Rows from block 2 of the text decoder, named by matrix and row number. Rows with one number belong to one attention dimension. Each number is 128 + 24 x the weight over its row's rms, rounded and kept within 0 to 255. All counts start at 0. Numbers have three digits each. After the name is the row's rms in percent of the matrix's.
# q: attention query, key and value (stacked) (decoder.blocks.2.attn.qkv.weight, 384x128, the q third), inputs 0-63
# k: attention query, key and value (stacked) (decoder.blocks.2.attn.qkv.weight, 384x128, the k third), inputs 0-63
q.81 108:112129125137126086115146147092088148149093127151154168128179130120087061071138149141119141165125132092127097139139145105137155123171113087144140123120141083137127153131126111101140143130153131
k.81 102:111156096112132123132118151130098128129141084100133152159148110196124094130129162100081144097114098165161119132106111147131134117108107118118102131080137144144120178114106144132143193099153119
q.82 108:147128141125089131151132143171078118142142129101134150149121055138134148095117094173101110095112141137147087118131078099109126118113121095175115146130150133199146151127139158096109160134080122
k.82 105:122117075143119126110097131136090121139146133121149103113139119101146136168167175140137125140107125116153103181171122145163145170136153123098139131097143102126141136098093141149176120119122129
q.83 127:093135102136184101142196158162137111171136136108086118134107128142085088140144121119103140086090120129148147149166136153153151121080166153141135067131107125144102138127150135104131112123153138
k.83 118:165073160130082138137124131136107099186112127147128148130118126127114145066116148131204178118136127141137108118144141114126123100175104138141119106111140145072115098107104136148121114138150137
q.84 095:104145129156140116151114214118161112119119130145151117150083139121165106111128087130168156138131103117104136137112080105111139107160113110148123116147118104136115113164157136116120101102143150
k.84 097:134124157163126130121078163086160131133110167132089139143160112123107158107108127138127152132110106171108135131146155083117110153118086104143164119066114124143114110119145155103081080148143111
q.85 085:152097150140155166122135077140095118138106074129136163130152122098148102138123135135133110119125109099129095107122130099139101096171120115123129121151157114131135162038094104098149135102104118
k.85 087:089154104103133106142139154179108146116107094171186143082154086103121145161134158097130110127137148138139143180123091111162165123159173087135096146121107097100119106128134127161155159087098133
q.86 114:123113078132142173094152141118155145160157137110093081130138099134136138161087122121144119130111103162109130130141127108140121131092114169099067110115125110138121103139102140126125159080128157
k.86 108:131150145130161128103133141164115119083107134106149113119144124093135082121107163151100152147137148077133078094140132114102102103142108123088170145167150138092124150117114179150140111136090133
q.87 102:158105118128172112153096134141089094137170133139103109131131101119164140145106163186153142126145147125110081150088152127143123146128110137137110165172110141121114102157108179136130125116114134
k.87 095:131136152137112153132126112159139144131128113143151139138094126143111123117111157066088108154119115111167096173134153142108135117172120099118114141140060145116109179147171108162135156139150148
q.88 118:121148133165126103082172137202088096168136141128124155115116086137151044132120139181156120125137146134154094087134096141124140156108144112147078158106124085150134170106129161109122148134115111
k.88 116:137062152163174162124153137129112104144117120104138127177106150116114128118112101128144113118112116135129130150176112110136119126169094132140144093134172138138076112118187139180103170147122122
q.89 129:171121141104106132090130137121127139155134132162116157132143122147105076099111110163113128120088158104104128146133175135088138149153140170114140127163088106144146162096140137148155133106145089
k.89 124:150142113152112118131145115135121171091129154176150116113141105153103126121130130117153117134082128107090102190110078082150133121148189124115136072176150103070134121124136108102106125135129144
q.90 105:120132102133120095076095166108105123128124092114134119140138182113147136161123148123124143184088153095137096128128139132114132163130108096148050142099164135149163090127100119126117121141153137
k.90 098:085131131167128137139121123100103144121106126148169089141128075107122139104149114115142131093113123127127096151095164138145178149137101115111118113127116146153156121083161132172129174103148187
q.91 108:141149117106096108099116087095131161101094130127138167142126134098084119138139117105131172134143147139137156146136145157182189119136130127100083148109105161154147102111096166131143157108100097
k.91 101:144096133111113154095146123153117153117128148135127098107141140130106108134088152150123119079157126103126143133083155176122152160075152157142146133112140129122138088124108142131147125145168157
q.92 102:103139138077132147084098143138110114132137098103112121160113144157192096155119089145120147142142162123120140104127113108141155153116206142127127132136127129146118135081120073097177110133146129
k.92 099:149147150106183140150115143165117107106130167151164125170139111142124124138144121129143107154124119140113076140129149134163105167133084124174137113154104113108106130102120146119105145151125120
q.93 095:138135124136121127098124114144120039146128138136099159123104109135149126116112128100100157133067171118109096141133113122100166118137101137155144117137085103116129145142143188166129115121110140
k.93 089:090116176131119110101067161119118187134137108116104111146139123135135147152140152160121157167101102125156115122125106125142114107154198100169147101095135129128155092084111146127132133145109151
q.94 112:110120136144142119138094164149140099114144151103115128146118171123163150144133072090088095114119145105099147076134108149112156137157146141112129122139125100109154134100196127143148066116143117
k.94 102:138098159164140108128127141142130120165156143138091147102133135125102110134130097096157149144095112161111129098153149133086089106163120124201118113103127183136092100142145119120144168113133109
q.95 089:130168117150212177115143109115093129122108164121135101100171110134115082120156124120151145133152096126087124098147154088119112115127103134110115143086133109142116137139090110131146147132141135
k.95 095:142105096120108121135133141128128105120124123141095150142155131097122072138127137157151118156137141088146130136128069144152148128138093132089144131181132119132142118142126109170126151084165153
q.96 125:138134131126152118130108119097160130150065115126149132083129128142133173099149108128107137154150111117119102129170166132151112107121170133092104129112119143134137100122111130097173146152148134
k.96 123:147113126151145163151147105099071137132164166143149132133134137145121146123076133153137123094129168116070141122171117106075124178143109104115099124130109129110119143148134135150073084120170151
q.97 092:118107091134102110139137141135119127111142143135098131170093128143124151120107096166136157138131141139099175123132089128094129136141130055161141140129127164134154130137133112111131114161149115
k.97 097:096136122157130145164143118153138138128141153124122143147151094108115154150109179087124145142104117078191105106108141141165123086124141151151138101140090123137144130104138123122131158123097137
q.98 100:104139156097129123125074141153151105096186110134107126107139139122130173110158121087130147152083140146120086129147124123132094116111112124165176129149112061103133147174132123119153135156099130
k.98 106:097107180125127125135154080146161097143144142113146163154135104144137122107174109102127086133137080150175110105154117133128112126113191127104131121135122130122135123123112132058120167156121104
q.99 099:119140151155104145120096089141104128154134129135121076104104170121146103150122103123190136124131137149084144103117081114138113142103117165142088117127126151084121150124133165119145122153195090
k.99 096:144196128108121117109165160115131110142151134079145171168158139097148159130167138112131111117069143104097116123133106139134060137147154147157125117183095142092116142149093142124104133113100163
q.100 094:141154141116161109095163127104150160127157153095150143151179122126089068134139129115152092149123109118126149139096119125133141134102102154126131114128099115132138164088164160152115137142158125
k.100 101:158133131148114140147109159139137160186125113111098107126130087157133116123170170130141146126109153098098124132093097158113074108132092092180100128162086085085155086125126120178161099095120135
q.101 083:153123151140119122126094176105149113137086100154130163122139074067141149144140141112069163122132100090146164142105163119120140134119171097144153120153136128112093154086099174148111137072115138
k.101 086:161108140128116104141101140103129135139092141130142099117176142180144092153134132134155142170177140135111107120124166132141120114106095112117102152074143117133091131133170120088086109110167138
q.102 105:159130122092156125157129165138129097100074107118140139141156136119092131180130141100127089167099119107122111152135111159122104156094145142120186133141135103135079188126105140149132172120126151
k.102 097:128128103150141105087157125154154184163107082100134122147166123165143139117128142100119109141145173083144147124119143112115109100130101113131136180116091122140139132094124112117120110116163137