From a checkpoint of a small audio captioner.
Training: muon at rate 0.011, 7000 steps, batches of 128.
Data: trained on synthesized solo parts of chorales (CocoChorales), 22.9 epochs.
Rows from block 3 of the audio encoder of a small audio captioner, named by matrix and row number. Each number is 500 + 25 x the weight over its row's rms, rounded and kept within 0 to 999. All counts start at 0. Numbers have three digits each.
After each channel's rows are labels from the 100 clips, of 14976, where the channel reaches its highest value: "peak in band" is the frequency band that holds the peak. Only what is clearly more common there than usual is listed. The data: synthesized solo parts of chorales (CocoChorales). In brackets: how many of the 100.
# sq0: squeeze pointwise conv (encoder.blocks.3.sq.0.weight, 80x320x1x1), inputs 107-213

sq0.34:516493493490487477507484509518513524492545513493484482508552490525501488512500487500502488486505448486532500535498551524530484473560478529470529487490478440535474497522454531467528450455499515545453447443510513499493491518478489537465512493513444511432484483511484516499462497468494481464460469483467446445474504539489466
peak in band: 250 to 500 Hz (84)

sq0.16:485467498505454497505500505544489512511478515490496510500525520523516507490518486464499536546482493467494514494481542493526512499514485494485513506471490525512493523516505487510481459512481514551480533460435483527478509537491566518495520496492457532486497504511502492500487443502459532476490509470535532460476518490519496
peak in band: 2000 to 4000 Hz (71)

sq0.30:487476502452502484506534504513505534462492504506491485524541539510518530512500485508491496484523509499513511465465517505519484475515501540507492528507460504525523473513527463496507489581499494464500469507470479424524516510535540487529540510546527505473483485512505488509501524498456518480508465525519472490489473493492465
peak in band: 1000 to 2000 Hz (97)

sq0.43:503490474486504507500488507499471470489478503490491462518477498495505519507464499480473495508515468483502514481504494480500498464482489521505533498498514462517509476430506467482518485469501487484492469515510515506540468496513445500529487537482483500503534529514548487508441449459476465469477532431432495484499470521492521
peak in band: 1000 to 2000 Hz (83)

sq0.46:490516487522511474506505492506500474521478533512515506495469496507502489475459500525468474519486528514491492529472496500514482491488496444507478503514458538457473506460478453458513521516584560508504464509477459466539464483527489490488472517552523503438518497518501473486483465506431484494492486498519517471525506469505493
peak in band: 500 to 1000 Hz (97)

sq0.22:507510482525484507497494488509484487493441514472550493469489439484507525467475540521486499512498478509523541498507509478497524508480477466497492499520503486536524500502483540486530489478507469530489485466473498564477535484460471518454472492498490510528500494536495502485458506528476481498468485463492468512472448457483483
peak in band: 4000 to 8000 Hz (81)

sq0.68:498495502504482491472492489498458498503512492477488475500488486447512469519486494473505497485512472501514523461518492496499503491479481499508474468497502506480507475481517502470549499505478440520496547523503468499526483469487491541450442446479449458564475549539496494503486480496467477521478552537494474482496486505467495
peak in band: 1000 to 2000 Hz (50); 250 to 500 Hz (39)

sq0.76:501509491486511502501534484508513498495487491513504494493501493512512523490505506510463512521502458489497516495495503496512483483470486502485480535520501516491507459477471491475479567485505530473462499472473507498550523520513475476504526450534535508432472456496504466501544475467482556460495563476512610458513449471501534
peak in band: 1000 to 2000 Hz (64)

sq0.0:454468480479476494470493497469499475498480504475489459496475468476485486474472480532506473471462472491495472497507481462473483494468474481526490502464469467504465496495493495463507471506538448501459464543475486521496519487478454517444450466511468535484475530488502513526477522491465480514436509502522494485522499527469491
peak in band: 250 to 500 Hz (87)

sq0.40:504512497511510481490485513518515490494510478504470523519480525497502476510504525473487529501497510535506510491498469524493452495480489462487514492497513506478502490509465457468481505485510482502447473498425472476504481500497452496468497494495482540465513496456503538500518466466444498494480524480490477462502470532436511
peak in band: 1000 to 2000 Hz (49); 250 to 500 Hz (31)

sq0.45:478492507482495520476478502488509502505474502529495495453473503480491476477474533500476517483497496493477449508533502471501481494470477492498506496521507533505528518515459540491518470466455497488474501479457491490525490529515492480520480498455454481449514537526481499491460484516533510480507547438520508451493518520518560
peak in band: 1000 to 2000 Hz (44)

sq0.63:508497480502512491507464533496496492491493496476513519496488499462493487476475501473497491517484491499526492520517486490497487470515499486488493510473489501489470515516472485450536525461517483458487461506482494539532436505516500487458490449486488459548488558446512432514460529484485441476515500482508455508487526453463517
peak in band: 1000 to 2000 Hz (59)

sq0.13:504486501484505479490500513499513525499520507504496515492488503488514504486502507488467482502492504478493485513498485492496475486506505497477498512473485513527526529457485547445524493428447514469473483493534512495505512482508510471546505444511437512435528533495533540497464495532515453477549517493489487453462502505476481
peak in band: 1000 to 2000 Hz (49)

sq0.41:509520509489512451506479496480518469484491473491507505473458491465525520493497481489522465504556507535495535500484513504515512483479527486517490492495481492514464482508510515483482487491493502562527495511487503472492542488505461516446496476579492489537481559531544518440465521487528485453489502510504459473500509501497476
peak in band: 4000 to 8000 Hz (88)

sq0.58:486506526530546480481540488498515478472455512501512527510471495510492495467501499487472510512482520510466483561468492494516515486507484502476465523484454496518506536494535485450496537521475523504503488474513504500482484484524493485451480450531532508561492544505517449487472507527508479493489505520536448478447444510493524
peak in band: 500 to 1000 Hz (53); 250 to 500 Hz (46)

sq0.71:479502497471522504513509491502476521451521501507483509508486478472492522483495468480470467509491465537478516453489514517482513505446483502510498477462503465482516455463445532515506506476536550475468481447508536539508422486501454457463468477479533468506525506493513429509477495475508440484415467453502500493483550536464472
peak in band: 250 to 500 Hz (81)

sq0.14:486514533506483501486504523471485504499518494536466478492527519497477485469509493510512508528511495519486508470482496472490469515498509478507493477487513508470519502492521504517501470458480453457481472496516510462537493491513491513537493525498439504542557584506519481496455503511488468536468452518505421534516561527467479
peak in band: 500 to 1000 Hz (41); 1000 to 2000 Hz (33)

sq0.55:490499506452499474491523481491477485528521497516471487478528495470500494494495492509494500479474503484519505462534490485469496526458494479474452449506504488489498472483503533476508510496469549509512462493474483505437471486488464606488494502510494484468515500506492511482514504471505463536488573501476543538505510526470477
peak in band: 500 to 1000 Hz (54); 250 to 500 Hz (38)

sq0.24:471510526517505496497462510507503521488508509511486512505529503497505486507485514480492482510492489484524509482530487504499481505463489478502513499482493503492477525521550536496474452544494487455481511489480490497522505462489523525517480490492498510586478560427490503465491518572462486524477491572526481506500470489464438
peak in band: 250 to 500 Hz (52)

sq0.51:523529493507491536513479508507508490482444521490487487479509473555492527501496534533513477484534478483470515522478462503503484454477485509513501537501515523494503499542492502451522552476492526506454478485507517536501487504515492501450449504526488469452540504504465562459514539529490519529454458476510529522508537481454541
peak in band: 500 to 1000 Hz (60)

sq0.31:531492518503518490501484517477480512481527493457493482502460519455481484511525516513505489503487504462524488482515482486490469518514486487480463486514437514505572483505554494507494480480459468519518486530456493499504509503524459465492516514489442474467502461478481562520493531482506494514561534546518482518496441493479482
peak in band: 2000 to 4000 Hz (52); 1000 to 2000 Hz (42)

sq0.38:478467502460456480482510524487526488484536481519441511503497505470481454483535505481447514488478472509520465514534487465505483472513511490487527508484515484454522527585522496504508479503487486507486489484549468534489452466537462574470476526509458536476536530476514461456504522509514488493498537527530476506496495466486501
peak in band: 1000 to 2000 Hz (50); 500 to 1000 Hz (43)

sq0.2:496503504505504504503480516537514500522486489495482507474495531476490526473489491490496482487490492501487512502493495498504513490473517467505496506504479486509507487451506489488465495493498470480539507476482517476490444491518473489472501488478483520584515497539494508486509482450512501444494502466495495505491501491528519
peak in band: 1000 to 2000 Hz (79)

sq0.8:494498517516503498515523493495523510478504496519487514519470481515499506479507475506486492516515485498481504535493482483525472488532514496526463525516478489470485473478487539482484488464526513468523484527494504542508453477506514512544510486398480517506454544504461516451457494496474441496526501471440458495466512528477490
peak in band: 500 to 1000 Hz (69); 1000 to 2000 Hz (30)

sq0.57:506501487464492473475523523487533537532529463499456524486501474503504490468522511487493493529469508480514488488498501490483483477494528503475490510466520507489478480470552552462470472482439482495473481497492528513438450487525434483495498476471463456478505538483466566467448494459501480482499447513594516516523510452488525
peak in band: 500 to 1000 Hz (58)

sq0.67:518505491489474510492489479463524525491450504451513516484505484518491503508558476490493519503482495508508498492528474509481471523487464493492493496491481494499517491484486495490496520570536465528477507476500550463503505487487500486475502417467541520532478522497501509527449523493434508547415496476448490479548488540465516
peak in band: 1000 to 2000 Hz (52)

sq0.39:516502479492471519477483499512480501491489522503476512509512517526497476481520504459542531490491478482482487493526511494507524484526469491467511467484522482523497460501534545503491509531548448492495508559555487520443499507530499544495482484505480558544459513515503475508466494458484459486470477595479466510495461516491487
peak in band: 2000 to 4000 Hz (54); 1000 to 2000 Hz (42)

sq0.25:482503490496507499492496471469468525500508488509487473493534479487524483506478523498485479489514486495485522497480487513483536521476470511478507470521501521533462516509464504511484495437492498452518517512499452468564468518508469481530462489484526460451464499471508469489463496529549487471555536494549466489470512503546481
peak in band: 1000 to 2000 Hz (48)

sq0.60:466486518477495514504477496513495460521472477525497480510499516488502486521499481481490509486539481473505466472504506503491481507483480510492522496497491491544518475535489470484549507544507492502506483491536466460533491499488513510495512460520501491575554548419449543475457537518478455566488449522540422517499516481442543
peak in band: 1000 to 2000 Hz (51); 250 to 500 Hz (40)

sq0.4:510500489515487486491521480478492509527497483522489481520486499509528492493480493495522517499470504485484511511502521494490480494483488479489502507488472527520494483496524479571495486452456450499481529545503502462510560492524482499528485507529443484512514474524549523488443532477486472532492463508492448484492551492487494
peak in band: 1000 to 2000 Hz (81)

sq0.27:497503498519501503489511509500537471538470504477498490518496523505493507483501491481521525505479492498485506490512512497496522497470470517489482489501462489509548480463464524470476548489521503494589487493487490500451487479465480547524473510463496544463528488463450502467520449481500541447475549469458548477550508524492502
peak in band: 2000 to 4000 Hz (74)

sq0.50:503489498515476465493486494517493488507505483491464482478511506485488493488471481456476519476475494509488489512463496480508493486500508474477469518523460525477539466508491479450519472424511537523477450516464452484468481466519398521461470508438432516443541472506520546452523524482483495486475519471470466463483489483441484
peak in band: 0 to 250 Hz (42)

sq0.48:498524538537473531483519504486495524484458533508504521483555491471516522468514501500496502499471485508484510482528538496495486500460475504467546511503523509482498505533503579492477535513508461482481492483506501515472472497421504501504514526546513530518492523495466465464450470511452431510487474471500501520461494465516503
peak in band: 500 to 1000 Hz (49); 250 to 500 Hz (47)

sq0.3:490488497505480523483519443457474489460505500476486473535516530521524485483493507510470509521484508532486497521512482503511480490520502478518490493478501486474507530475508500542495440514481502500490484498509481548476487523480531522492446498492464515517478583509454511447472505517487441508461469499500473515497527500506427
peak in band: 250 to 500 Hz (56)

sq0.5:512512520470526531505467471471499483477498468511533467462495505510482512503510506503489478515523483499502498509476505514506497490448501491511500497505527474486505468460507497514500520506461528538494538516486504441533477465479470486402475483546520497497501536536474462480446532516483440495473485508515441512511494518486500
peak in band: 500 to 1000 Hz (42)

sq0.6:516499483513508504501500518504504500499498489518519494499494510505491511505481491525524513463464504506486496477533482510485503490504488516513465494513508476507469533521505507542483478581446464455475458488444521554531514494501484512512492525524475498483472504476455448518474446519488460497446466441503455526479512438465450
peak in band: 2000 to 4000 Hz (98)

sq0.52:480489486475526505488476501476508477503512522513545487495486525476494510469510503513485473463513506492486472534485478491472544544465503512479487456491513507513460473477500529457464483498488489497485472520498533537470477479480486486466465476504488505510504547473488498498486517506490438498440492513453460487488504465529483
peak in band: 500 to 1000 Hz (71)

sq0.7:515544535516505490499475494514513484479480507516510531471500477542489504507496457496473452487475490493463529532504525529476513509474486518529480514495490470489507468446504504492474538479449486483476479493478458515524441507493591514467484509410507487528483557429522481454521475585464454490519487502481475503472464505485500
peak in band: 1000 to 2000 Hz (70)

sq0.26:492506500482461485501526485498505505467487511495480498480484517532499501515505473512487481503477524482503496525508487500481470478537515534507475515494504479480527530480546482529509551459484473502497564526495482511502576513516539512487483519472468467499520471543554488471461505544514546514491455510475515508470488488521502
peak in band: 250 to 500 Hz (54)

sq0.15:489499505531482487489510518474483543500470505525479480460523470478490489464472480526451491510505501534476477492505497486491464473455494478526485519529485532437488472494505530502477479513443465481476459499522519514488458489474480444488490490543455529461462538504521517526445520509516501510514518516472486503476474518504475
peak in band: 1000 to 2000 Hz (39); 250 to 500 Hz (33)

sq0.17:507507499504490495509510477492480510487528491546520467485520490503503495513470472501481506480509497542515510505469518526514502500492498495518500506506500476498501483463464524440538537492455582514517459507481501502526477574512467494524517516525441520402487508471568478512512493495466512439484521452494529480517525479482463
peak in band: 1000 to 2000 Hz (34); 500 to 1000 Hz (31)

sq0.29:544517483508501482492491488492510521445516483476503490492540507534538482492461491483492486506465484510494507484499500528501470508465489488458515510482504476502532491498496534470509511482517481509546476529474527516483486494528482500513515531458461528514484544485483474463468513532464448448490535519472455451480480506467474
peak in band: 250 to 500 Hz (60)

sq0.1:470486498505499492492450519501500492487522478495479514490522505487507504487506529466538499494483505473478524485507503475496512500425532491457492520515505551480474526550510507487502462496501491458485488502474485520505412500541486508494444528464493553510531532530487457454490475507494520497483475447439509509525503528485510
peak in band: 500 to 1000 Hz (95)

sq0.75:498526478497497490488499519485489466491524484498525484506501492465489483470502483481484475520487520515487500535516493519485506504472469529523515463489498505514497469508477492466482488483480506504481426498480496507583466541506477494461489555466492507497561557486494541425480499492482439491512541493532460448503500467432491
peak in band: 250 to 500 Hz (70)

sq0.56:498476485466497471479499503520520485507502529500504478495491584498500479494460455506478495470529494504493488489485476523542459522561521472490469480483506499495517512512484506494502496506484490496505461536475466472511486477509494482457498556513513465482529515562490480493484500497487513513480480464532548450499497502525495
peak in band: 250 to 500 Hz (49); 0 to 250 Hz (30)

sq0.23:496503529528507503483466501506499518495507533517514506497549500465476500471490485496483529497470528469472497508513521488528488481514489516494522523479482484500505473459491477512541518512480505502559520563477469486583502507559551451500493473481500504458495566518525497464497536473519529529538453550493523543508524505485518
peak in band: 500 to 1000 Hz (95)

sq0.11:483516509478496481509501523507471507522521454514480482495483528497510505505491511482483509514505452529503518472525527469485505468470468505513466481497491505473515483467486457529466528487518505456497441541497487489513463481489523456549511499460500504463484541446471491481453514460428456509551485480509501436501498458479498
peak in band: 0 to 250 Hz (57); 1000 to 2000 Hz (39)

sq0.61:474499500498506500507513454469486519470525497500486479497488479463497492525503478484533481476510497484530515491483502493480487508476490499479504496503496474461473480500527513466477543494522506450483474436474524519447491476479552510512475467510520452508493541461524485519457508526469488541516525519476464487485483525451472
peak in band: 500 to 1000 Hz (46); 1000 to 2000 Hz (39)

sq0.78:532503518544498485499486497486507502495497502526476489479488485505523491515520486523518512494515492495485478513486500480472499512519486540521493482519469492501586447483517485510522507494488441488459504478492539472461462474505490512471536517440451497512514514548509561493509517537532481481494481474525466525516462474502492
peak in band: 500 to 1000 Hz (53)

sq0.20:490502536538543492495505508476498497522504522508476495512499505460507493530508498504503526517534493529499496483494519507495480502466480471500518509511504524514590450551488479487519518483485485538534474509466548501473503511466504524473537506485495518446485462514529528503541561517480577454484526481454481497510546473534520
peak in band: 500 to 1000 Hz (54); 1000 to 2000 Hz (36)

sq0.12:485472474486502491477498443494537514498471474519516495491475480514486500519529480487487485479506493481490487494471527505512504498489488531501481473496477464547465492498481513462465533494492487465447450489481493518468379457476492531453489517454470475494490553481517514472477462524492441504496528448464450493499468521488492
peak in band: 500 to 1000 Hz (68)

sq0.77:470483513488505524497500487505463452486510520490507475466498473493494470479479475507500517530503509514479508500496519491486502492505480464467530478483495501509476509517444454454512526498463478520489476481569513539504443493475502503499472484513477446531522527564463494511506524511513484492492493516495490467433567466545452
peak in band: 4000 to 8000 Hz (99)

sq0.28:525498492483511496459450484475475476504459484509500504496459512527514489506504512509507501497494494474470446544497500472504529480518514529509499503473492489506498504474498492498491489514431514507507474477497513481527442520500488532463518517537492453506514579538490462507470513501480464514511546496520475477513472501475431
peak in band: 2000 to 4000 Hz (77)

sq0.59:494497500525495469486487509499502544499473492482479521477510502502482444481538506473486508503441500482516511526514483522477485526499497505500503481457481473464553454485483489476499506520536510482570519469500495491504482465488512495476506458489541454507513565464501483466519525526429474511427542506529511483510515502499508
peak in band: 2000 to 4000 Hz (54); 1000 to 2000 Hz (42)

sq0.47:482491520517486493475523465510505517518498513478466497500480471495494509500468504501478466508500514475482471461482518510514508488478496553523477500511510506508477502527513505480488439493470499486453447478490490469504452459495455526499487530497477500512486562503580506470471542480503423508510516491472454526479517448495517
peak in band: 500 to 1000 Hz (71)

sq0.10:509499515508450533500430488512465485493492525477511478494464506544526515491474496489556467481521482529486505466490480472513512484529503527510472492489475472533487520502507492487539478452498483467482472518479542490525459516476439506515497498505519492459488549505480524467471541531504489469481540496490515476482521501469460
peak in band: 1000 to 2000 Hz (99)

sq0.79:483479499480471488496506499513489478464495494501479507480504528464488512515466500528502483460493493504478489488482483490527494479495517482451487531499500488484456516492515536451465508526500531502470490501521486513454468490486517519473490478502501520491487542532471477471473454481499499473509476543530489520539525472495493
peak in band: 2000 to 4000 Hz (59)

sq0.64:528492488487506491486483464489507523504488484535492499502486502480535508491506496497485506478493520460466495527492500518479494500482507515494502482499497474489479473486497532518485499458520490434486493499510575494494478486501457448499529472467502519543412516461501461497470486481505485498520519472485467468476452511516526
peak in band: 500 to 1000 Hz (88)

sq0.69:482485500499477479495496511477494518503477493502500516489532496495478465494508492455474500466490496532463487545462493501481492505536534496471499491465498468479446474473500522491484508502543518507502478478481446502446489487486475534508511474489502515486469540450523503488486467562498488470495516497538534452509503484529500
peak in band: 250 to 500 Hz (86)

sq0.70:487460541505475502474515468494477514505478504491492486484531455493462489500502525494526537540491470467483478508502527453490534483506474490476504517461506513489514503460485474507533481468492511518457480508537465476545489499488510511514490494480450513436512480528505541458472503452495467486506518519459480429484496541549491
peak in band: 0 to 250 Hz (66)

sq0.35:533519499515509488493479504489498469496495485498518483521481512527506488508508507494518515492487481488518485485508491478480474499480477456514514497480486486508427506522517480515474473485462453453512479495505501458445520522487524476504535535464428512493520542472567468502505458487502446457502488517489434480511479456502496
peak in band: 2000 to 4000 Hz (51); 500 to 1000 Hz (39)

sq0.42:523461482465539498485471502481471468472494454488542468492441495515483475499521510502506482494489505453476495526490492461484509499551518525465464483474470516509491531521457471500467543457511439552470470515464505503511496496468478487538454530480471492480558513537542527494473513507470460502499482485518462449464520514471500
peak in band: 1000 to 2000 Hz (97)

sq0.21:502492488478495484508494516490516503534517468502484519509489535516509533496486485479498484488479455461516507494542498474510498496484491488462477497503469499485484497508503476431469541528501478488461457533500477489471446472505493521474508478488469466573457599470485485479447530536485466541488485569532520496516478481519512
peak in band: 1000 to 2000 Hz (51)

sq0.54:510493498485484499491512525471487508501509480506496478474468514471488483485490524521491480541523516509519494477481506473491500486500494477532490477509484506527426529540480512475521502465481544485499480482511538531503452521470497487479495443517511511489449518493459454496469470562484454488482486453512511488477495450482529
peak in band: 500 to 1000 Hz (94)

sq0.53:489495467495500479482487489502491489490513482503501501483517496511492512491489475534474466570499474503467510497511548492493502492499516522458485513488485483460563476491513515503492483513474482478496501518515492487518521478514480507497501524510491496495532479527491553500523472518484541492462547492481490500558447513526468
peak in band: 1000 to 2000 Hz (43)

sq0.74:489506503488478501495443506471504476478491483488505507469538491487531481492451497502468504492518531491472499497488526489512504478497506470520522463510481504508507504493533543505504487543477510518469470507462484488482492442506490551516506509542500471513541557551482528496477523482511481536476478449524455519489462478487459
peak in band: 250 to 500 Hz (90)